config.toml
crop_scale_min = 0.7
fused_qkv = true
moe_every = 1
width = 192
max_grad_norm = 5.0
Rows from block 2 of a small image classifier, named by matrix and row number. Rows with one number within an expert belong to one neuron, the router's apart. Each number is 128 + 24 x the weight over its row's rms, rounded and kept within 0 to 255. All counts start at 0. Numbers have three digits each.
Before each expert's rows are labels from the 100 images, of 14848, where the router gives the expert most weight on average: "top examples" is what is common among them. Only what is clearly more common there than usual is listed. The data: retinal OCT scans (Kermany 2017). In brackets: how many of the 100, against the usual share in percent.
# router: router (model.blocks.2.mlp.router.weight, 16x192), inputs 96-191
# up: expert up (model.blocks.2.mlp.up, 16x48x192), inputs 96-191
# down: expert down (model.blocks.2.mlp.down, 16x192x48, transposed), outputs 96-191

# expert 12
top examples: finding: diabetic macular edema (61 vs 11.7)
router.12:134140131123143102122171153110128128107093131082116103078100121146150090152157100110108102143116169103081159152143122117133076114106152132118143143163127127149109148137117142155121106166127136123110145136067153060128142153139130105118122155117176149133121081162113103145089134102123164094
up.0:162150163136148120115125131145110111144108097096130099119148142159121114141142108074117107116170148171109157120152129141141106131119125175144165109173122157140116102124085121146118166178075113148117111130101122120107116132094115136133110131136137157092121105111150150114108162097147112108
down.0:114168155144188132115119153131116120143138168113112140129119127153143111201115166081152144113102146133119084072119167165139139145125133121138151115170146114150146117140118132147168143138154123121123126141147110097115107105125098143154141104114132128137130137118146132127124145142145132131
up.1:120129097133124167140115134124138113139167108152123144127127135107108157097099158150147147102108106134173091106107139142117159161138086112125102113097174113111155110119129098092103156110136126119158107115155122174136127081091132165125123075139070081134136166112152149112164117152122101151
down.1:134109116141101128134130093140092134139121162138112128151134119154139098152125116077147101114181112144145157144099135066107126127124183095125152140154071100124150089106144128130115173135132126127123153109167115106138116168099138123139200127150109122126166103132164080144119108102133131101
up.2:149123101143103174109108113177124093145165107140110107144152145119123145117116129111164151106096083127174106084138137119139161158156111098135135114098154127123147119115125103078124183114114148125151086112155145180153128081098131147120127096118094098115171163107144147095175118140103092159
down.2:159098089159091151170116125134144150134153123130143107134098155140138120206109136112143142130141111171082118105127151108113108105127145103098097149156081171136088102138144134135088101113120142133105145146189102111116140118107157154137153092089141123119151084136108117107162100116118132098
up.3:124152092141120147122102132137131139146151083148116140130143124103117149138127129126160152082133129141134115106126113107137132180153093139136111113134159134115140099097122090118133210140120106142164096119120122126164157130065130144093125113140112112100135126125142146116125151153146098136
down.3:151110107105057123122133125130126151115163152132113146166116153140144105155119094114137139137111119116099131118128121032132108108116134119102154195132097170122122153141127142135137070104117170124154104096108121159107104109154091130133159145168151137108168103121099139106108123129147121122
up.4:128119109115098154125130128140127069135147112151118152137155147110107145109114144131165153092135122133165109119127135128136154162163070133129105110130195132119140105110148119098113136116151146121151092094126134158145150091094131159094125065131087095131148162123163166109170138157127122156
down.4:114085127094113106133138161142162110089129171080145137111170147150143150150154211099117161149117073139119154119121121142122117149110147142169151116174134099139122128139145141165125206136092128113121131138139170142124112144100132131133160120102154103152155087094135125072153079121127132115
up.5:119142124120145135114127152117139124145141084111136129124144111108109133129126144117150135063138148156120127085143138117134125166144093145141137114152153138121133082099090102119141200152096129158162088100104102135146160119070128157101103093128115117107146140107157146125135170128115104128
down.5:122121088150085131125114110168145158099158098139114166148114157100122122135153108155120155124130163111125159147137100095135152097119104138112136171140059144135143127106140134102137067111114153134131146102090178155130135129160117130132146121186141134113131112140158071136144126126144130108
up.6:139122110126098176128100122161136105137173111152134140146144148111113142111114145140159164103146107149167107093113096124135153172166113118115088094108162128133134110114153092089102164104133131124155113120162108175136125083075151149109125103122082083138156160126149136096175132149124106166
down.6:150106124148088132148118152145185129160159154156117162143150097099110129180136140044111124119142108137111132110141151065129118122134139152103107134122109167116115100119079164114094079106110155173107123135162083134109129138144137130154164124118137137107108098147123136132171135120129152115
up.7:122196141120173108105154177108153168127143107080133107096115128109133099102144110154119104130108150119107137111134118140108129137115089118165132108161156116129121081118080120141134155170098108150106113095091110103125191148133083145121161106163144133155116103121168131149116151150085135095
down.7:113165098158170150125134091172105134127115133108122112114136161113161115172128186150133090154126131187121112121161169162133107109131130134130129095149164108113164135134140098120096142112136104111157119141173133098121128127100137122127146128132134125152126104156125175119063102142094142108
up.8:134143130103127155114105143146151133142132106130116148114150127094093151109120141122162146097124106149149107098123145128116145170139081129143093101129177142106162090114129095108093167111101111124141101102145108157147142095090119150112114106136099096128156138092144160115126133162123094138
down.8:134117109159109130125172112153114151134202144122132115170131113154100111188108070093127122164133154129111167164104137086135111120115146119092137208120080178125124099134151118097127099148118138124128109101118129131150138094120145120145128093112107137091155097113122134111128154134148130148
up.9:155152127130120135116119128159132155128155090113114128122147130102103136114134135101130135100123135148129134099137117117112121180148098153146106105141159138118148077076110104103120202142109102135140059087108129136152164112087113175092133096142115130123137124102169168118144160133113110121
down.9:104090110148027124148137108162116135098139116143123154123102154100126112115133077166161133104104115105131147115112089088106117125147165129112099129091069130122145131121153120113097101105115140133133137104127139122065112119160110139159124120144130136126169096113162110089167092099132126119
up.10:123136122119119167132110126115132120143134114139135142145142113107098146113104139138162159096147134157174100108121143135117158150169082124122108118119179115105152102101108096106102172118121135133155096113137114164130140090096127169137117096144087111149129162102153151113172133154134085150
down.10:129141115128113128129143095129126153097121144123085111063106117144118159119149144110122134157118146082115147147117145134142168113153136130100177108139064152159114140126133119124093103103088144147181128126107122167133083134117117116133180131174146146113119065128131119142110117121120147103
up.11:158098138172112114176155126113137128155118157090176111136137126135154140121130107083102123146111144121108112124159130125115095109122103086170153127151153081142114141134101148140147100164108143159110135147074112101115137131149087135152157096155139147159114119152181125125157109130108156101
down.11:097146134147162110128119122123151131135135139164129140145125088116089099174118133130139149124109146120113119156139131155139123122176140117144110138138117200112139135122153118121146172130131097156115132139055129118121199137122099136133121106176114132100142134124145152207081169163138153108
up.12:140130142121123142129101141130131127137134111123150158124152116111090140104116153150154139080129132152130111123126137126124124179170095124147107095142182096107144088111114088121104179143124117133162101123107101146134144117083103179106123085164094120130127134074153174112134148160133108128
down.12:100107100129099091137129129134152143158150139130156156071129140137168132149125100133151130143120116110122167133125109133170139118149144157134133141138033128136139112122167109124108119143132119121168134134144132151138099145135096132116156112093125163143160112120128113118104114123155087146
up.13:145159126142138103144157130115155172142131120083151116111130148121121109100145139128121122135132173143106115101154110127105116134123106113175142104163169080120138091095055128139146127168096092133117116136075114096118145156137070163140136112172134142141101107101181156130109150111115134095
down.13:122115117140159139117140119155101135153145140121121093105132129131159132183144169119137112099144131187132111073163190200133116108167135107162110131119146139131159170151141130144114151107132120150110139132117136116124149130124136157133123084146113098145156103128140167138101127139149128110
up.14:084137073126149151140140175107171117152146131125150141117132148131124129077099182085141170123166096116152084087142167133107164122125103126154112117073161100123134107094091153117152110123113101117167124114154126171104110111123156144131123099143099104183143171109147132151140103134080130117
down.14:160116111093112157123143123144109127139146155107141137156124149105131150079120131133127127128160111146123110081146156178141140134134123105178083158128101168126138148161104100133131108120090112118080111115138121137148162101108152150122129151129109129119149149124084128148129112158184128142
up.15:111150105121125137149128140163143134115163092131122112122151144121106132116131137117137145088125130106127135103144133120133141163152122151149094112136169138135161100081082108092111194127115142130169096113127165144162154108076128155093116124126095112119170135119136133137143181107117126145
down.15:140074081146052155110099109153161119091143144149129133146130090110128092178137102093136138115133107115105127131132095046139110127142148134126132110123079127122101125125134145103145115101114124143134150125122122138135131121126124139143166120114158125137161091116141124128166100146107115113

# expert 5
top examples: finding: diabetic macular edema (66 vs 11.7)
router.5:122108128146136188124080122147140128165117142147151139151156139156136165129058137124137161146130075148180092082127152098118155090131145104139131134088115118111108108169112112108137106102086148104121152150163111161092111084127157114172134162092106107137134162131110139107128142137145091156
up.0:108153166127143106114171145113125157130143096105126124132125115091137082124151089136118116115127157109096170148151107140122096174142094112137087132180172106150117097101175119130131152190149136158127075105088127097169149145107100171081138086167139141112143081132159131161134150147137149084
down.0:158122104130152108143118120137148150072119132160127132114156120192157143147108086080120128119151117114125127166124145120131091150096097170120118113141134117096093119139111149135079053165133115087113132149139163133132110148117125111157119135090121135149161145084168127133103121106139128124
up.1:143150112108111120139150171112139165139111141122151134109107173089151119108142135097114136135170149124130119108177129128114118155132119169149093120163152134110132137113125117115150153135113090178188123129085133109125144126118092211087105082163124127152117122108143174137154171146136126091
down.1:055170120139103109139125125161127133115114149099117140128138147122135115146080110114125087157144110139121117087143121219173126160163117098142120073148122102116153095111132142135109143132144139132123109118132079123116131132091081145124149116174146102122131109142140166068147125126154109105
up.2:144170121146146107143159128106122152094124107105095108111123136123126094124154105117101118124153161052099169158164125141108085171155098150129139131161165131137150142120167126140141159176129099140134126120093149097154129144118089151068126097150120131129136087153152136150135139128132176088
down.2:104105090115147105107096148128140139121112127149126126106116128158134117133136144135153129131130109150100145167147137168112166163126112132095160110120141157102131126114127139103116122083103094084096152123115121169123088126128107126099090111159103140130112137131103170135051166154172115096
up.3:129144103113153148152113135117160126134138103122130154109128137131091136079109142130134131092184138153138126098129134150086128155145125127147136087120146105096175088103102128122105149116099097109168116125132125141094150115121124145129120136117093114124119150116120198142103174107125103124
down.3:143136142087141137156100115129117141131149097106132137116173123128109135186146160159121119135138135181108133165173151092118130141067128154075134159109169088104159148133139151118125159142100135115128149112107121156165127138149164112141136146126105122102147081082155171179050137139132112142
up.4:142157137114202115085158157110122161105134076103113142125089128101137069122144129125118122093165155100103154113085126138134097187131099128125135119163168111145110101104141128153140173158124119124149102118099132110152161156124105166079121110153135146109130118101141144179107155147108108083
down.4:166147116145117075131125132114119125142114104127135127128132114154112136108141151154149141107103109164124143141109160160141091095175101082124102129121074145123059138158163112105124115126090114073122161121135124112111138143080139112145078131107166111119117120160090166148100132119152157146
up.5:114146170134157101114148146114134155104116096098128093113137108095154092110142108136124112113141145117094159136153132148128090180135072116127099136164162107138107094121130105142129162165127115147156072083096121098162164148110111169107139089169145151121138110139154150165130141159116131078
down.5:124122101131142090138146118150135152107137121156131126130129141177143112095123070087092135143148115118129122128116147159113092141157097173142167050119122177095164141123139130116090078111134133118148132127139115146142086102117088112113112123083133145132140109124166117117093114126131081121
up.6:109112097144106131176137149134139128133181197111128109114149182140155138093123128070120124175109108113117100124154144150110119106091118087179131137118118096120100155116082132113134080147117134124104151174120131129121130126185120131137163109138137127169123127123149097133162126156122135117
down.6:090138132109115115125131138123115099116098157125118125159160102144087134056085168131120141146128108160091094107132128126157145143146099137115100159141141187117116133128103145137135123072134131128181124099145126113136154119074158086142101130101115114091115151143095154114138190090135127104
up.7:152191122120148118123154158093143143108134094082097108094119117084139101112134103124135109092143151095103160126118118153121087170160082127123114120157181112137124111129134128140101190173139105144129108095093133099145160151107098171082155086151136142122134103139168151139135122133133146071
down.7:133159135130145115095111091109117110116088101167113141141127109198129134112169138124117105099143127134140136103126208152139124126123109152102110131108136169122077104093104101138112106147151132122106152105115102111114061112110144122113136125086130132145135138140103111116105151125124124116
up.8:119157126127162094121162148121132134109153131090130131122152128120135088097148097122097108113166161103080157173143133161128103140151090114142118123171157124136134091095154137141129131179122093154140088112099137094121172156152086152112141104162126135124119085136157130159119125137101150067
down.8:104150085119176095169112127086108111108138176139139115131115178153142142163136103071102142141139097108139094136131112177154120137128110167137120106121083109153155118128127145122065134126116135109124144141098147130150151121137089158106093140079077110129128146102166122112120125130180121127
up.9:164117128142092142154126116138110143122150139125135157151157159149111135095141143094086125114170132153120141109110171173100131151174119152167129079125132110132198111098119090123140181115132069142133128126113101134094123119127112156133140108158083120148097127120142141105133129085131137137
down.9:147175153101148109130119114105115101125126170098149115045118150149167129144131145145152113122103078139153147134102129138151141146122118094121142099128087102135152135148103155145091112128108097054138105138152133116116131114189138114110135116066151147109155139139155161086071102130123079113
up.10:109161120101195122106112149127157141143140065131127173129100125156067122106105144156136127116150114157134129114100159149082146141136131130133112110109129107102140043143122079115100139132113121098132117137144099155097127135093142130123131136116106106146110137081117163150084159110108104126
down.10:149097126144139126129127136140188138145132116127108138152146087088114160182115124224147123152127153175133125182165129071101113142085136111109158133136161056124132137121105141132120164120154141182134158116090136158135108131128104129134125125169134130100129094111170159175101138140111108144
up.11:138168149116140113108161158099120155106142104099104116117103108099119093105170126125119107125144140099104155144133128151131100159151065119134112118163202117156120105118151146135124142181142122160129099103092118106139162123120105153074123074154147147126134091098175126155141118157114158094
down.11:154077143135133141130131117132099106126143148155136137103110084157130090147130106091152148106138109098120139119140140140128122121093101083137129132081123116135121122119128134130115134141132111103112114149138127155102088101142136156147092124072151088121121097116134122139112099112146132109
up.12:144136105136149112128155115145109160091163134120072092120117162143095097108159115123117099145116149099092166175137126157147121162138089090139122136138161114166126152083150117107099101155121128117131128130116151119173171168144097160089097088159150133081137124139167121151124148149146162112
down.12:136111127121108128109112132116099083130144105116115127121112128177135155104146100112118107123153112114152124093163136167149112173088104145123089146121104142131128148137150115136086134134099099066140123124150137145133103141125129095148096127109138120106137116117146139099069139109159154106
up.13:105159112113149112090145139081154150066116114100105118101132109089125104120129112133141109100092153107118165164132092127114118162142105115104097153136142129135137136112136126129096149136110119141158119099117144121125155135139101138101122125158144119139173120132145135168122131118090132095
down.13:106123118157115137141118112126115116103118136142112136111135151140110120109160136117150137115085073119106123119143149192135118120136089165131151149107096160104071148106150116100100083128098131096116128119162112147122092125125141097143076134081141135128177137116130156057113141122145141118
up.14:120152163137175113093138147115134162113128089118106108132141112090118084119122122133135114092176164115119160134127125130111122181162076150128102132160158110133095080098153137150152144168120117147146076111123130114172161140113103150089105105159137145123150112077155128182106151159150120082
down.14:127137152144106128115121106135108118108136146144124132112115128195109108097140104085121133113122102103115145113131177199156133125138136155133090140134124160138121138134151159126084101120111126099132144137175109117129083132120140124142072151104110129131158146122138131093075140114136144102
up.15:116142104123089113151146178119176161148151166124136139110124146102167132101130145120101118153118120135130104117196125107112139130119123153163099145125138123106109156125138109122167129120104100181164132131121122128118140129123111207111102101140119113156107133094147156137174157170120126132
down.15:067172170145114145149125097156127119158081161103104149119155161157114103084119107077102131145141088146130105073134121192107126164148148111130097144130120183110135117114113144163095173141127121109156107137181116129110113096115122120095102114133134122119116103115117175056152166111163103114

# expert 4
top examples: finding: diabetic macular edema (30 vs 11.7)
router.4:109097098160098173117097098177107137168134149143149106138119130151127150166115119137138174146120087125175083107111123095138166116096139106147126153091114137142108131155154095095143112112140147121101148139177106167138127088149157114165163143093111111137127170158118093118125090135151128185
up.0:137170132107137123141144160117136164110125110111100154099122132100121092128151155111120096087157178164107146126127135141113105158146097152111138082172192115115167105111118124140112150140122099135151094125087172098106148149119123153116128062156124151149145115114161169173141152096126118104
down.0:181113115131146116159113136141128177115114120167131118122120128088091141138124096097135101132097159152114104108113105113149109101132108146099114142147099125104143119134088097147183156136118140134083132143128124098129139157099088143140155134139110146160152101108128125215126152163137140149
up.1:173132145125119119149110118163107097131115129129114135105133188135098142155165151155104131135168127138142125131076111126131137123151145158133158111102120140118166166128137089143122153086152111081126140146138140128083101115144147109117118123110114138143075137139107143100101109087159158152
down.1:114136143089084108123087129099141104094150148103110092072133143174145111050099097148137109146117144097116121151116106158115118103169121168128135112147153163142132141135148099136105127123139131098107109102129114118130099100162116105111099130159119121119143141121104133109119096090148110124
up.2:149165132102149101140142182130143151111123111083115133085075152110128117100146141136079092112163171158089146110123132150099110144135099147154121097161176108076147101131115116141081144156131096127123130115105124116110150158113090147106128071149137171146104112099179155153095148110120113074
down.2:084088139140097096134119098119069125099085099149120152107114117123078100106107100104126157148152135140108092133135101140130141129159149179132143125102141113123103104145109102130135255109129112129155138112094149117101088131126120120134119111074136129139153151119116133138147112116143107118
up.3:148135151096122161151122164114154144096082145068112170104072128093109143128150113156125094114123129113129098127134102146127110123146143123102130111116195122093152161124165123126098097089137134090117136106125194130103138099139120125139118091136143141153143138138154155107130124122118131137
down.3:149074117147105141116105121099147109129120129146111127168128096102107100170129117181106136118138142143152116161112124072138117142191121154137100162121156149119125130108127115093151194118125125135119154104043140123139098096086138082135081155136099123121132139134053120166067176090120114141
up.4:116117123108139170093132170062150132152125134111132164136072075059151149146103105123165124132094108124152118127131118116166106100121100120085103131134119124102112109160143176143123107130144166146093128078103135146121164095132127119152146116129174131146162147122129117121139117157075081134
down.4:128154126118156098117138128142158146150105126141168130153138119161175169144138133058157153158124099137134115090144185124158168169083156137133110123126154082132123101146124162117106123119108117114157139158156124165110157109133127137121168119117144159092119109166132146101140151149095110146
up.5:165155139120166146097127193101150154123131107090110136102100105104125101124143140128162097097109135121113123109121151110129111163118080110133108116152150135102137086163121147145109139115127133100113081100132171126121142120130117139128165079144152138162150125120152138137114137133099087095
down.5:089104102152092136133122129174104131122137148143144140120137116134138136115133128175143138129156130162133114153118115120127115120166129141116134126140119139109137120131082113086164208123103136186126126080059136130145096134131125130114152137131126133148137141122102138157096113114152098122
up.6:127150134127164144148155130115160172120126135117135154118097097075109114107118121122091104102089160115118136122168111128081119146139086118145126100155183119101134101119123135142141121144111110120139123152091131097126145114106100165141106067163125176115103125124189153131155144122114101108
down.6:164088105123090136161108124123129130101104125110123120144133126124114135152131112144105119105139148132129112165148081131163122129150149136143142110130180158132144153099109113103175243133132112140133123117064111089133124153118107137131123136087143145148165138108068102162096113133126070130
up.7:151155137119152113143164165127152156105109107088107137091095131087102109106159121139102100113131156120103143129113137134093113154146086138142111103138197109095158121119137110161103111126139103109123127154099156100126144131122100177128112042150119164141095098133187137137138153109121121101
down.7:154110151142115115144134137123099125132112118112140147165131097092109113121137114131125110130146145156099115137147094109157106136132125162120134150155186151125138167127125112149159250121131114153124128124059147109121098165110128122128130133095111121109130126138084126184089140138149123126
up.8:122147118106135113164146152087165144110131130094129150100123115085098116072136155145120087114112147123087146141180104135099106130161127140157100114134173096098140119123108127150104140127098090123177105135087132128102140139113111183138105083174104128137104131141168158144133152129100109078
down.8:119074107144077137106116130138121128137133128131108120143111103133110112164116105160081119116137162121128113142105122095144110156120121104146114118151176128138138126109128096130174190133151109149131117111091114122139091118141092161163117131130091173143185099141107110159099110081174115113
up.9:136116140141113151141144101115142126126101139140151124157170130116123143095135141125140147120086123113135121133143131176117101128125094121154134104166154098142116163125149153149127125106142111192159125129092124111134119091115097172118147078168084136118135140142195130092209088125130123129
down.9:112144128167079146128126084125166148126151111123116149102127104107139159093147081154133150149134100151120119167109089081144113089183106087117093117157118082136134134120122105088132176142094095125160126083115132126126124112146132142092117169159093136127121122154141113116161155140148141117
up.10:152147146123163122146111183134149125133132105084111150071112132102094128108112144118106099099149138154115158090134142146079134131104092158123146107124142096076153107128086126167072134146120101116138122112129147138108169137118115138139113101145145148145128149108152167146116150088119106103
down.10:144031103102090124128109171142107117103114118128121147150104134112084151126133120123131156136089144151105144159129108084129158129184117101140109165137151096148090136119124144138158186126135131175131135131077115120145101148128122109137162128146121106117118126123083089191156114131130097106
up.11:134147147094145139137158160108162160122102146091081148097088136089107134103143119139113097101138138099102110141131113138099097127159093128120113111128193112085157136111146124160107106122104122097134143128108172131129142129126105146140114060171136143136112095127186148120125147097114129105
down.11:145079113139099083124128150119116127122113136116164133160153094094102137132120110148136125120129154128137132154127130084132150094159091163148114145169161148108119153097130113142182233122122127131117104139040132113115099140096135110132106138137107133126147124115070084182096158132133158112
up.12:162149145089112136154147166128162131115096166089130159088073106073091156108169149154108089112142136137120101145095145144110132118140125150108140133099172114093164164128121120166086127075181127108115169109107155139081121111146145144156142077140142139170102128117159145117134110104111146110
down.12:150081131141142098139134142122115116139138089152132135108121129137114097184109184149116113095150140171115145146148129060116093130150142112174121121126116160135148145095146122143143223150134143099148119133080152105140128127127183143160158106113141113143169141113044134213093139141157164146
up.13:131153146136146133111117135161116133117150071135073135110086167143116089146111138154132141113187116137120155112124165146134163171140148141129073136098125143102128086102141106102121094135140132114119130150168154138147155124100135121090098129113120104128135148091135127143078145102149093129
down.13:097079131154081121144134106147138136116102110132133140180098088089102119128160143120112130125129133179134138143127132123128145158151147129135108131116127121132103132141134167126180226135125092159116141127062092113116110121134137145125153157111130145111094114126110098133160113141130151119
up.14:166172131102151104134137175111143150105108123088121144086076128078107117110157137148085104102137149117101142134121129129105123142141095142127125107144179099087126108121124122157105121138145104101138129126096145106118147128135099174111113063154129166148100117119171153151118151105108123082
down.14:133075152120115093107087133138100103117137116145115148135131108127089113092133106101123119125161142157127140123142101096119145128134137150156124145143155164130108138114112154120168255135156144153127142107061120093111094148104121147125125094141127146129136122144105115187126121133121107135
up.15:144115180148107148094142123113140126162118101153167111140191067085145108141119150137160145104144139140152138139107122120132133136146115121104141132181116127145115093128129140135167133149158121159152091082118084103146126118103139127148132144139108154109174142133119124132134120140144095147
down.15:135082116124148122109105146154155124115143152117131118183134087121087140140122151090134124166128132118111141121168125105194124152109135160130154193114151165136104102136154176133168151154134139135153123155106129129142145116106152121162121138145124098131148109127133135102102126182099100132

# expert 6
top examples: finding: choroidal neovascularization (66 vs 29.3)
router.6:115110164157133108116148135072149146151090135141173120139138097115155117143120132130153110133157137121107138132135116143145089084124148132104153144171088128136093114164119191195151111159130166147100144123091135105122126156137140101170145162102195172109120104135120112152118118136121106079
up.0:140153104094119158135136162120139120147162132107121141099130141102108143082099132118148111115100101143147111104121155136101135141139084120148118083085193103101147113129136101118081136129142124119125118111132095160113165089105124146122154077126096112174109162098164159106135111135101127155
down.0:191190152142082147117154154101102151144150146161116166159110115115110138163145138071154109121108102106141094128123153144143147114100155075138131138130050108131118147128124160135095179121116116109128126120152120128135110108131176119126131141127097130113108117136153131054154093134096150147
up.1:125133135109116181137106130133126112145130099138139149131141111129113138134100150121151139070164098151175133084130158117124178149127130148125121119118128127108138100068120107126115147104113096108149069121159149152115114087102153129144103132120090121129153188124125155130148143114131091163
down.1:060102125144140097142119099116152131113122114118131080086131144133127136169144107076104149119143132156136110094114115125090112140109128151120136057128130067127124123121148139100102085130142106126109135139110142125135173133147089149110158147155108154159139150119125131126161093145126140104
up.2:110182139112169130131121169087147124143124101090132132098099119118136107093107144115126108103120159133112120116135134107126104135090133134128113130141129121094132078131095168148115142174088082125150092144105116123099138150101130138131110138130151140133129120080115201185122174123112082080
down.2:150173114166166101081149135135117115145132097148107129155120142167125099106142160134176151127113094169124114086129143123142156118121121157147115137125168083137145130134115097117145176102138082140129102101167150147123118139129107144143178140128119113144152172142116163095146162117132109114
up.3:146150116088116135163124134138146152132159118111115130087127176102091136095140127157110114122129132132104142126117137148105138155158077119141100090133182100120167138095137113117098139143133099133129095111133131139132163119142092154110149083175111117163119135115180145106131118154101153113
down.3:149158161127128136148124141122120134143103105132117111096137136143108122107082200129119151115100132199179142124133121149114138128189132166138130096144122114150172114157102148102122138136123125084114115167161108104097125106107198104138106141110116157096122128129116176117113149106096156118
up.4:138166131094133141141106116129160112143166108123118132080121162107096137092114122115119119141105098153134106112099129130091137136130092125151123091078166096085144087125118103116063091119122128121120093133159100169117145124117130144122136093144108098153130146111152161106120125129107119143
down.4:139151149126064161127114095157164133115130117130133132159102087117144151089126096127126130124112125141162113151105133147146125121134150121099175139142099124106124141124107174125091185059110131135153121115126072121136190094119124130142097147147104154155128129132125117091137116161129112111
up.5:120146097126143131156135177070154141118151147086145156109134142100113142092118133099137124137110135131154083114131158172096110132133095147144122110130145114132148113125100149138120155152121106130119115096110098137093136099164108135158132083148121117188116145120157132147120080136079130112
down.5:044158149100106102092144165119098105138128144147149104142142160188174144110155120150155129137089127142125124128143127100113126130124118103158161095127124104150127123133161113132112090124125129130152112107115104127092118112152085129146144137113157111117159137123116079098138147108100117139
up.6:093168079080131162132084120140147130152143119108129130115082145115086162122106109149146115121069080126151110082117120114119159117133097120117096116119145133084141127152151086120100131120154131100129154127165117174104156110096138119116148109111089091155137127138133134090113130149129133161
down.6:137116124170198119098125110126124123091141156129164122177104099157147170133119150108153116138059085129130155141116137125144132150090119120160117126154163130126091179116125116109146150121149098134126140127142110128132093123193073119153179164122125116161126131134100103151099107131106135115
up.7:095148098149181107111137144102120152104142113129127094160113116134156090111116121107152131141122150098116117106125119133139121126081115089122136159144121126148108071148100152120134137199122153136115097116123126124148160148133117124142150137130157115124151103131127097173116127154097121080
down.7:176155116154130116140156147153101115149139110138122182182122140175130104090108132119157130129076136085101128112124138139149128104121112136130086137125137161113124155143127120130141197134139137149133098103111108131134149143093157108122111152124146113118124133124133126152151192081173133111
up.8:128133129101146085151108133174108131118121123087079149071095159151110102143134107106074081154139134121092157119123127118118117116116132131134143130083145149115139137123123113131085093133112116084110153171159146138110113165130134107112111132109135117130116116146121135127094146086152193111
down.8:116118139100160107101121122127074092118153158128154125090118192151129103139119120129152123123129117136114119086140182154114119086102138204132133148134174138124106125125132121149100076111115148121122136122175136112130085133121096119101140086127138130141131152119133115120084122108132130116
up.9:140109144110126141146100166087150093143107141117158123114142087096135158127096122080144107080170137133150112106140150115120116095093137140118178125138125123089119118143086173168125149143083111110117102100121146137101118110126148108186130142098155167129149146125110174147134138124120064116
down.9:078172114151129155122101143126127131117138132101137151164124119116082130145123128114139116125154127144129127082141127090141129151105110141145122146129174080128129135139086131113148116137138158115125135130101147125155177129102116136123121157170115119123129112132084212139166183173134126121
up.10:154138141130135154168110141147131136139124189112148131140139136122126133100075094086121123126116100114190080093151148126095128103104128104149156137110131091118137128117107159133120138128094153109105127108141139147129141068161110123175129108121148123149157153138141120127140105128109110128
down.10:100132172101123136151144110110084154156117151137126144140119155167145139114111110148139127154151112119129115117146126116100147120059118092173156156112137115162083092153159121156114143125150183100128134140164104116126099128128160128145093164115132120117169124114142146121089147142104116180
up.11:153130108125121166134120118149112124124130094138131140128126126135118113131126174121131148077158126148141132078133152151127171164145135158135102104133131141109163100058114084113122160092112101122164073141140147139117105119105142142117103133129083123122135156094122171117121147103137105156
down.11:021083111144112134127115098117162122104128115118124109110147135137146141146156095096121135134143117175136145124095116161088128161152136147125149049106097063131114123127177135120076097118148128133135155105105154145127161134135098123115141097148115116133133132125148107123148105127143134134
up.12:139139112104114146136117140138140124127154116108095141096114150114104138091126123127136114112117108130125112123128129152112141162122068097145114100105215113088177137111156086098087146117131110107135104129136127148124165104119115146089148076148104108159118138123177154092142139151110149136
down.12:139181153195097103115127143127106101126124116139113133139149128150134123111168186149146145127141123134109156103082156115131143161122139099159133146105120110143126125129057157120109145146117143133160089118170089127137104095094161088131171139114142141117129116120134193069166096164126138114
up.13:121157095111117133150130150093155166090162123099122148106131136090120133099142128147128103091112130113131133116145127145121121144164095177145083087132154105098142131077134139129122173124135096145147099112087137134101159107116105191120133099161110117160151140110171149132154121149102127104
down.13:137130133138133136153157135116091114147159131118114123094112131113136112165118165133148082118128139138144092105131159100155102165063124126142125147142131143133118128130104122152092143126126141122142087139179113152164125107142148120127141146081125118154109131120103124149109108173128148153
up.14:112118147111156112145109132151104112160140135086112128106105144142116122133105087113109095156111115117116125120145121165109120112099123052135139140133177133114128130146135133130093082173100155107089127167132123130114153152129128106144104140099149133126159093165116136138086131114136144116
down.14:115138112080159108120121145120098130144123132105166139115142145128105108136146118091116107117161094083105146092151185153109123093096125181149084127136155158112113136125125133150090112130140169115134149177150162159156142107102150143130147147088136131162125152138147135130092147124152101126
up.15:142177125084135171134150178126150124108139131075096146063100141099092156097158141150149097124091114132137116114099140186095130146156098150126120087090166131108142125137133118136093143099151146136110138073141086136093144100116150152105159080118124116164116170125154133123135093124095159126
down.15:135156136134132108129156140122112175108099139130139104138122131137137158109124147136105135129183140155116130127114118107108080125147135159111140170151105162117095122145123140085074153137132098122152103149138118118152050157137172091167150129106121121116121118146103106108107103103145124110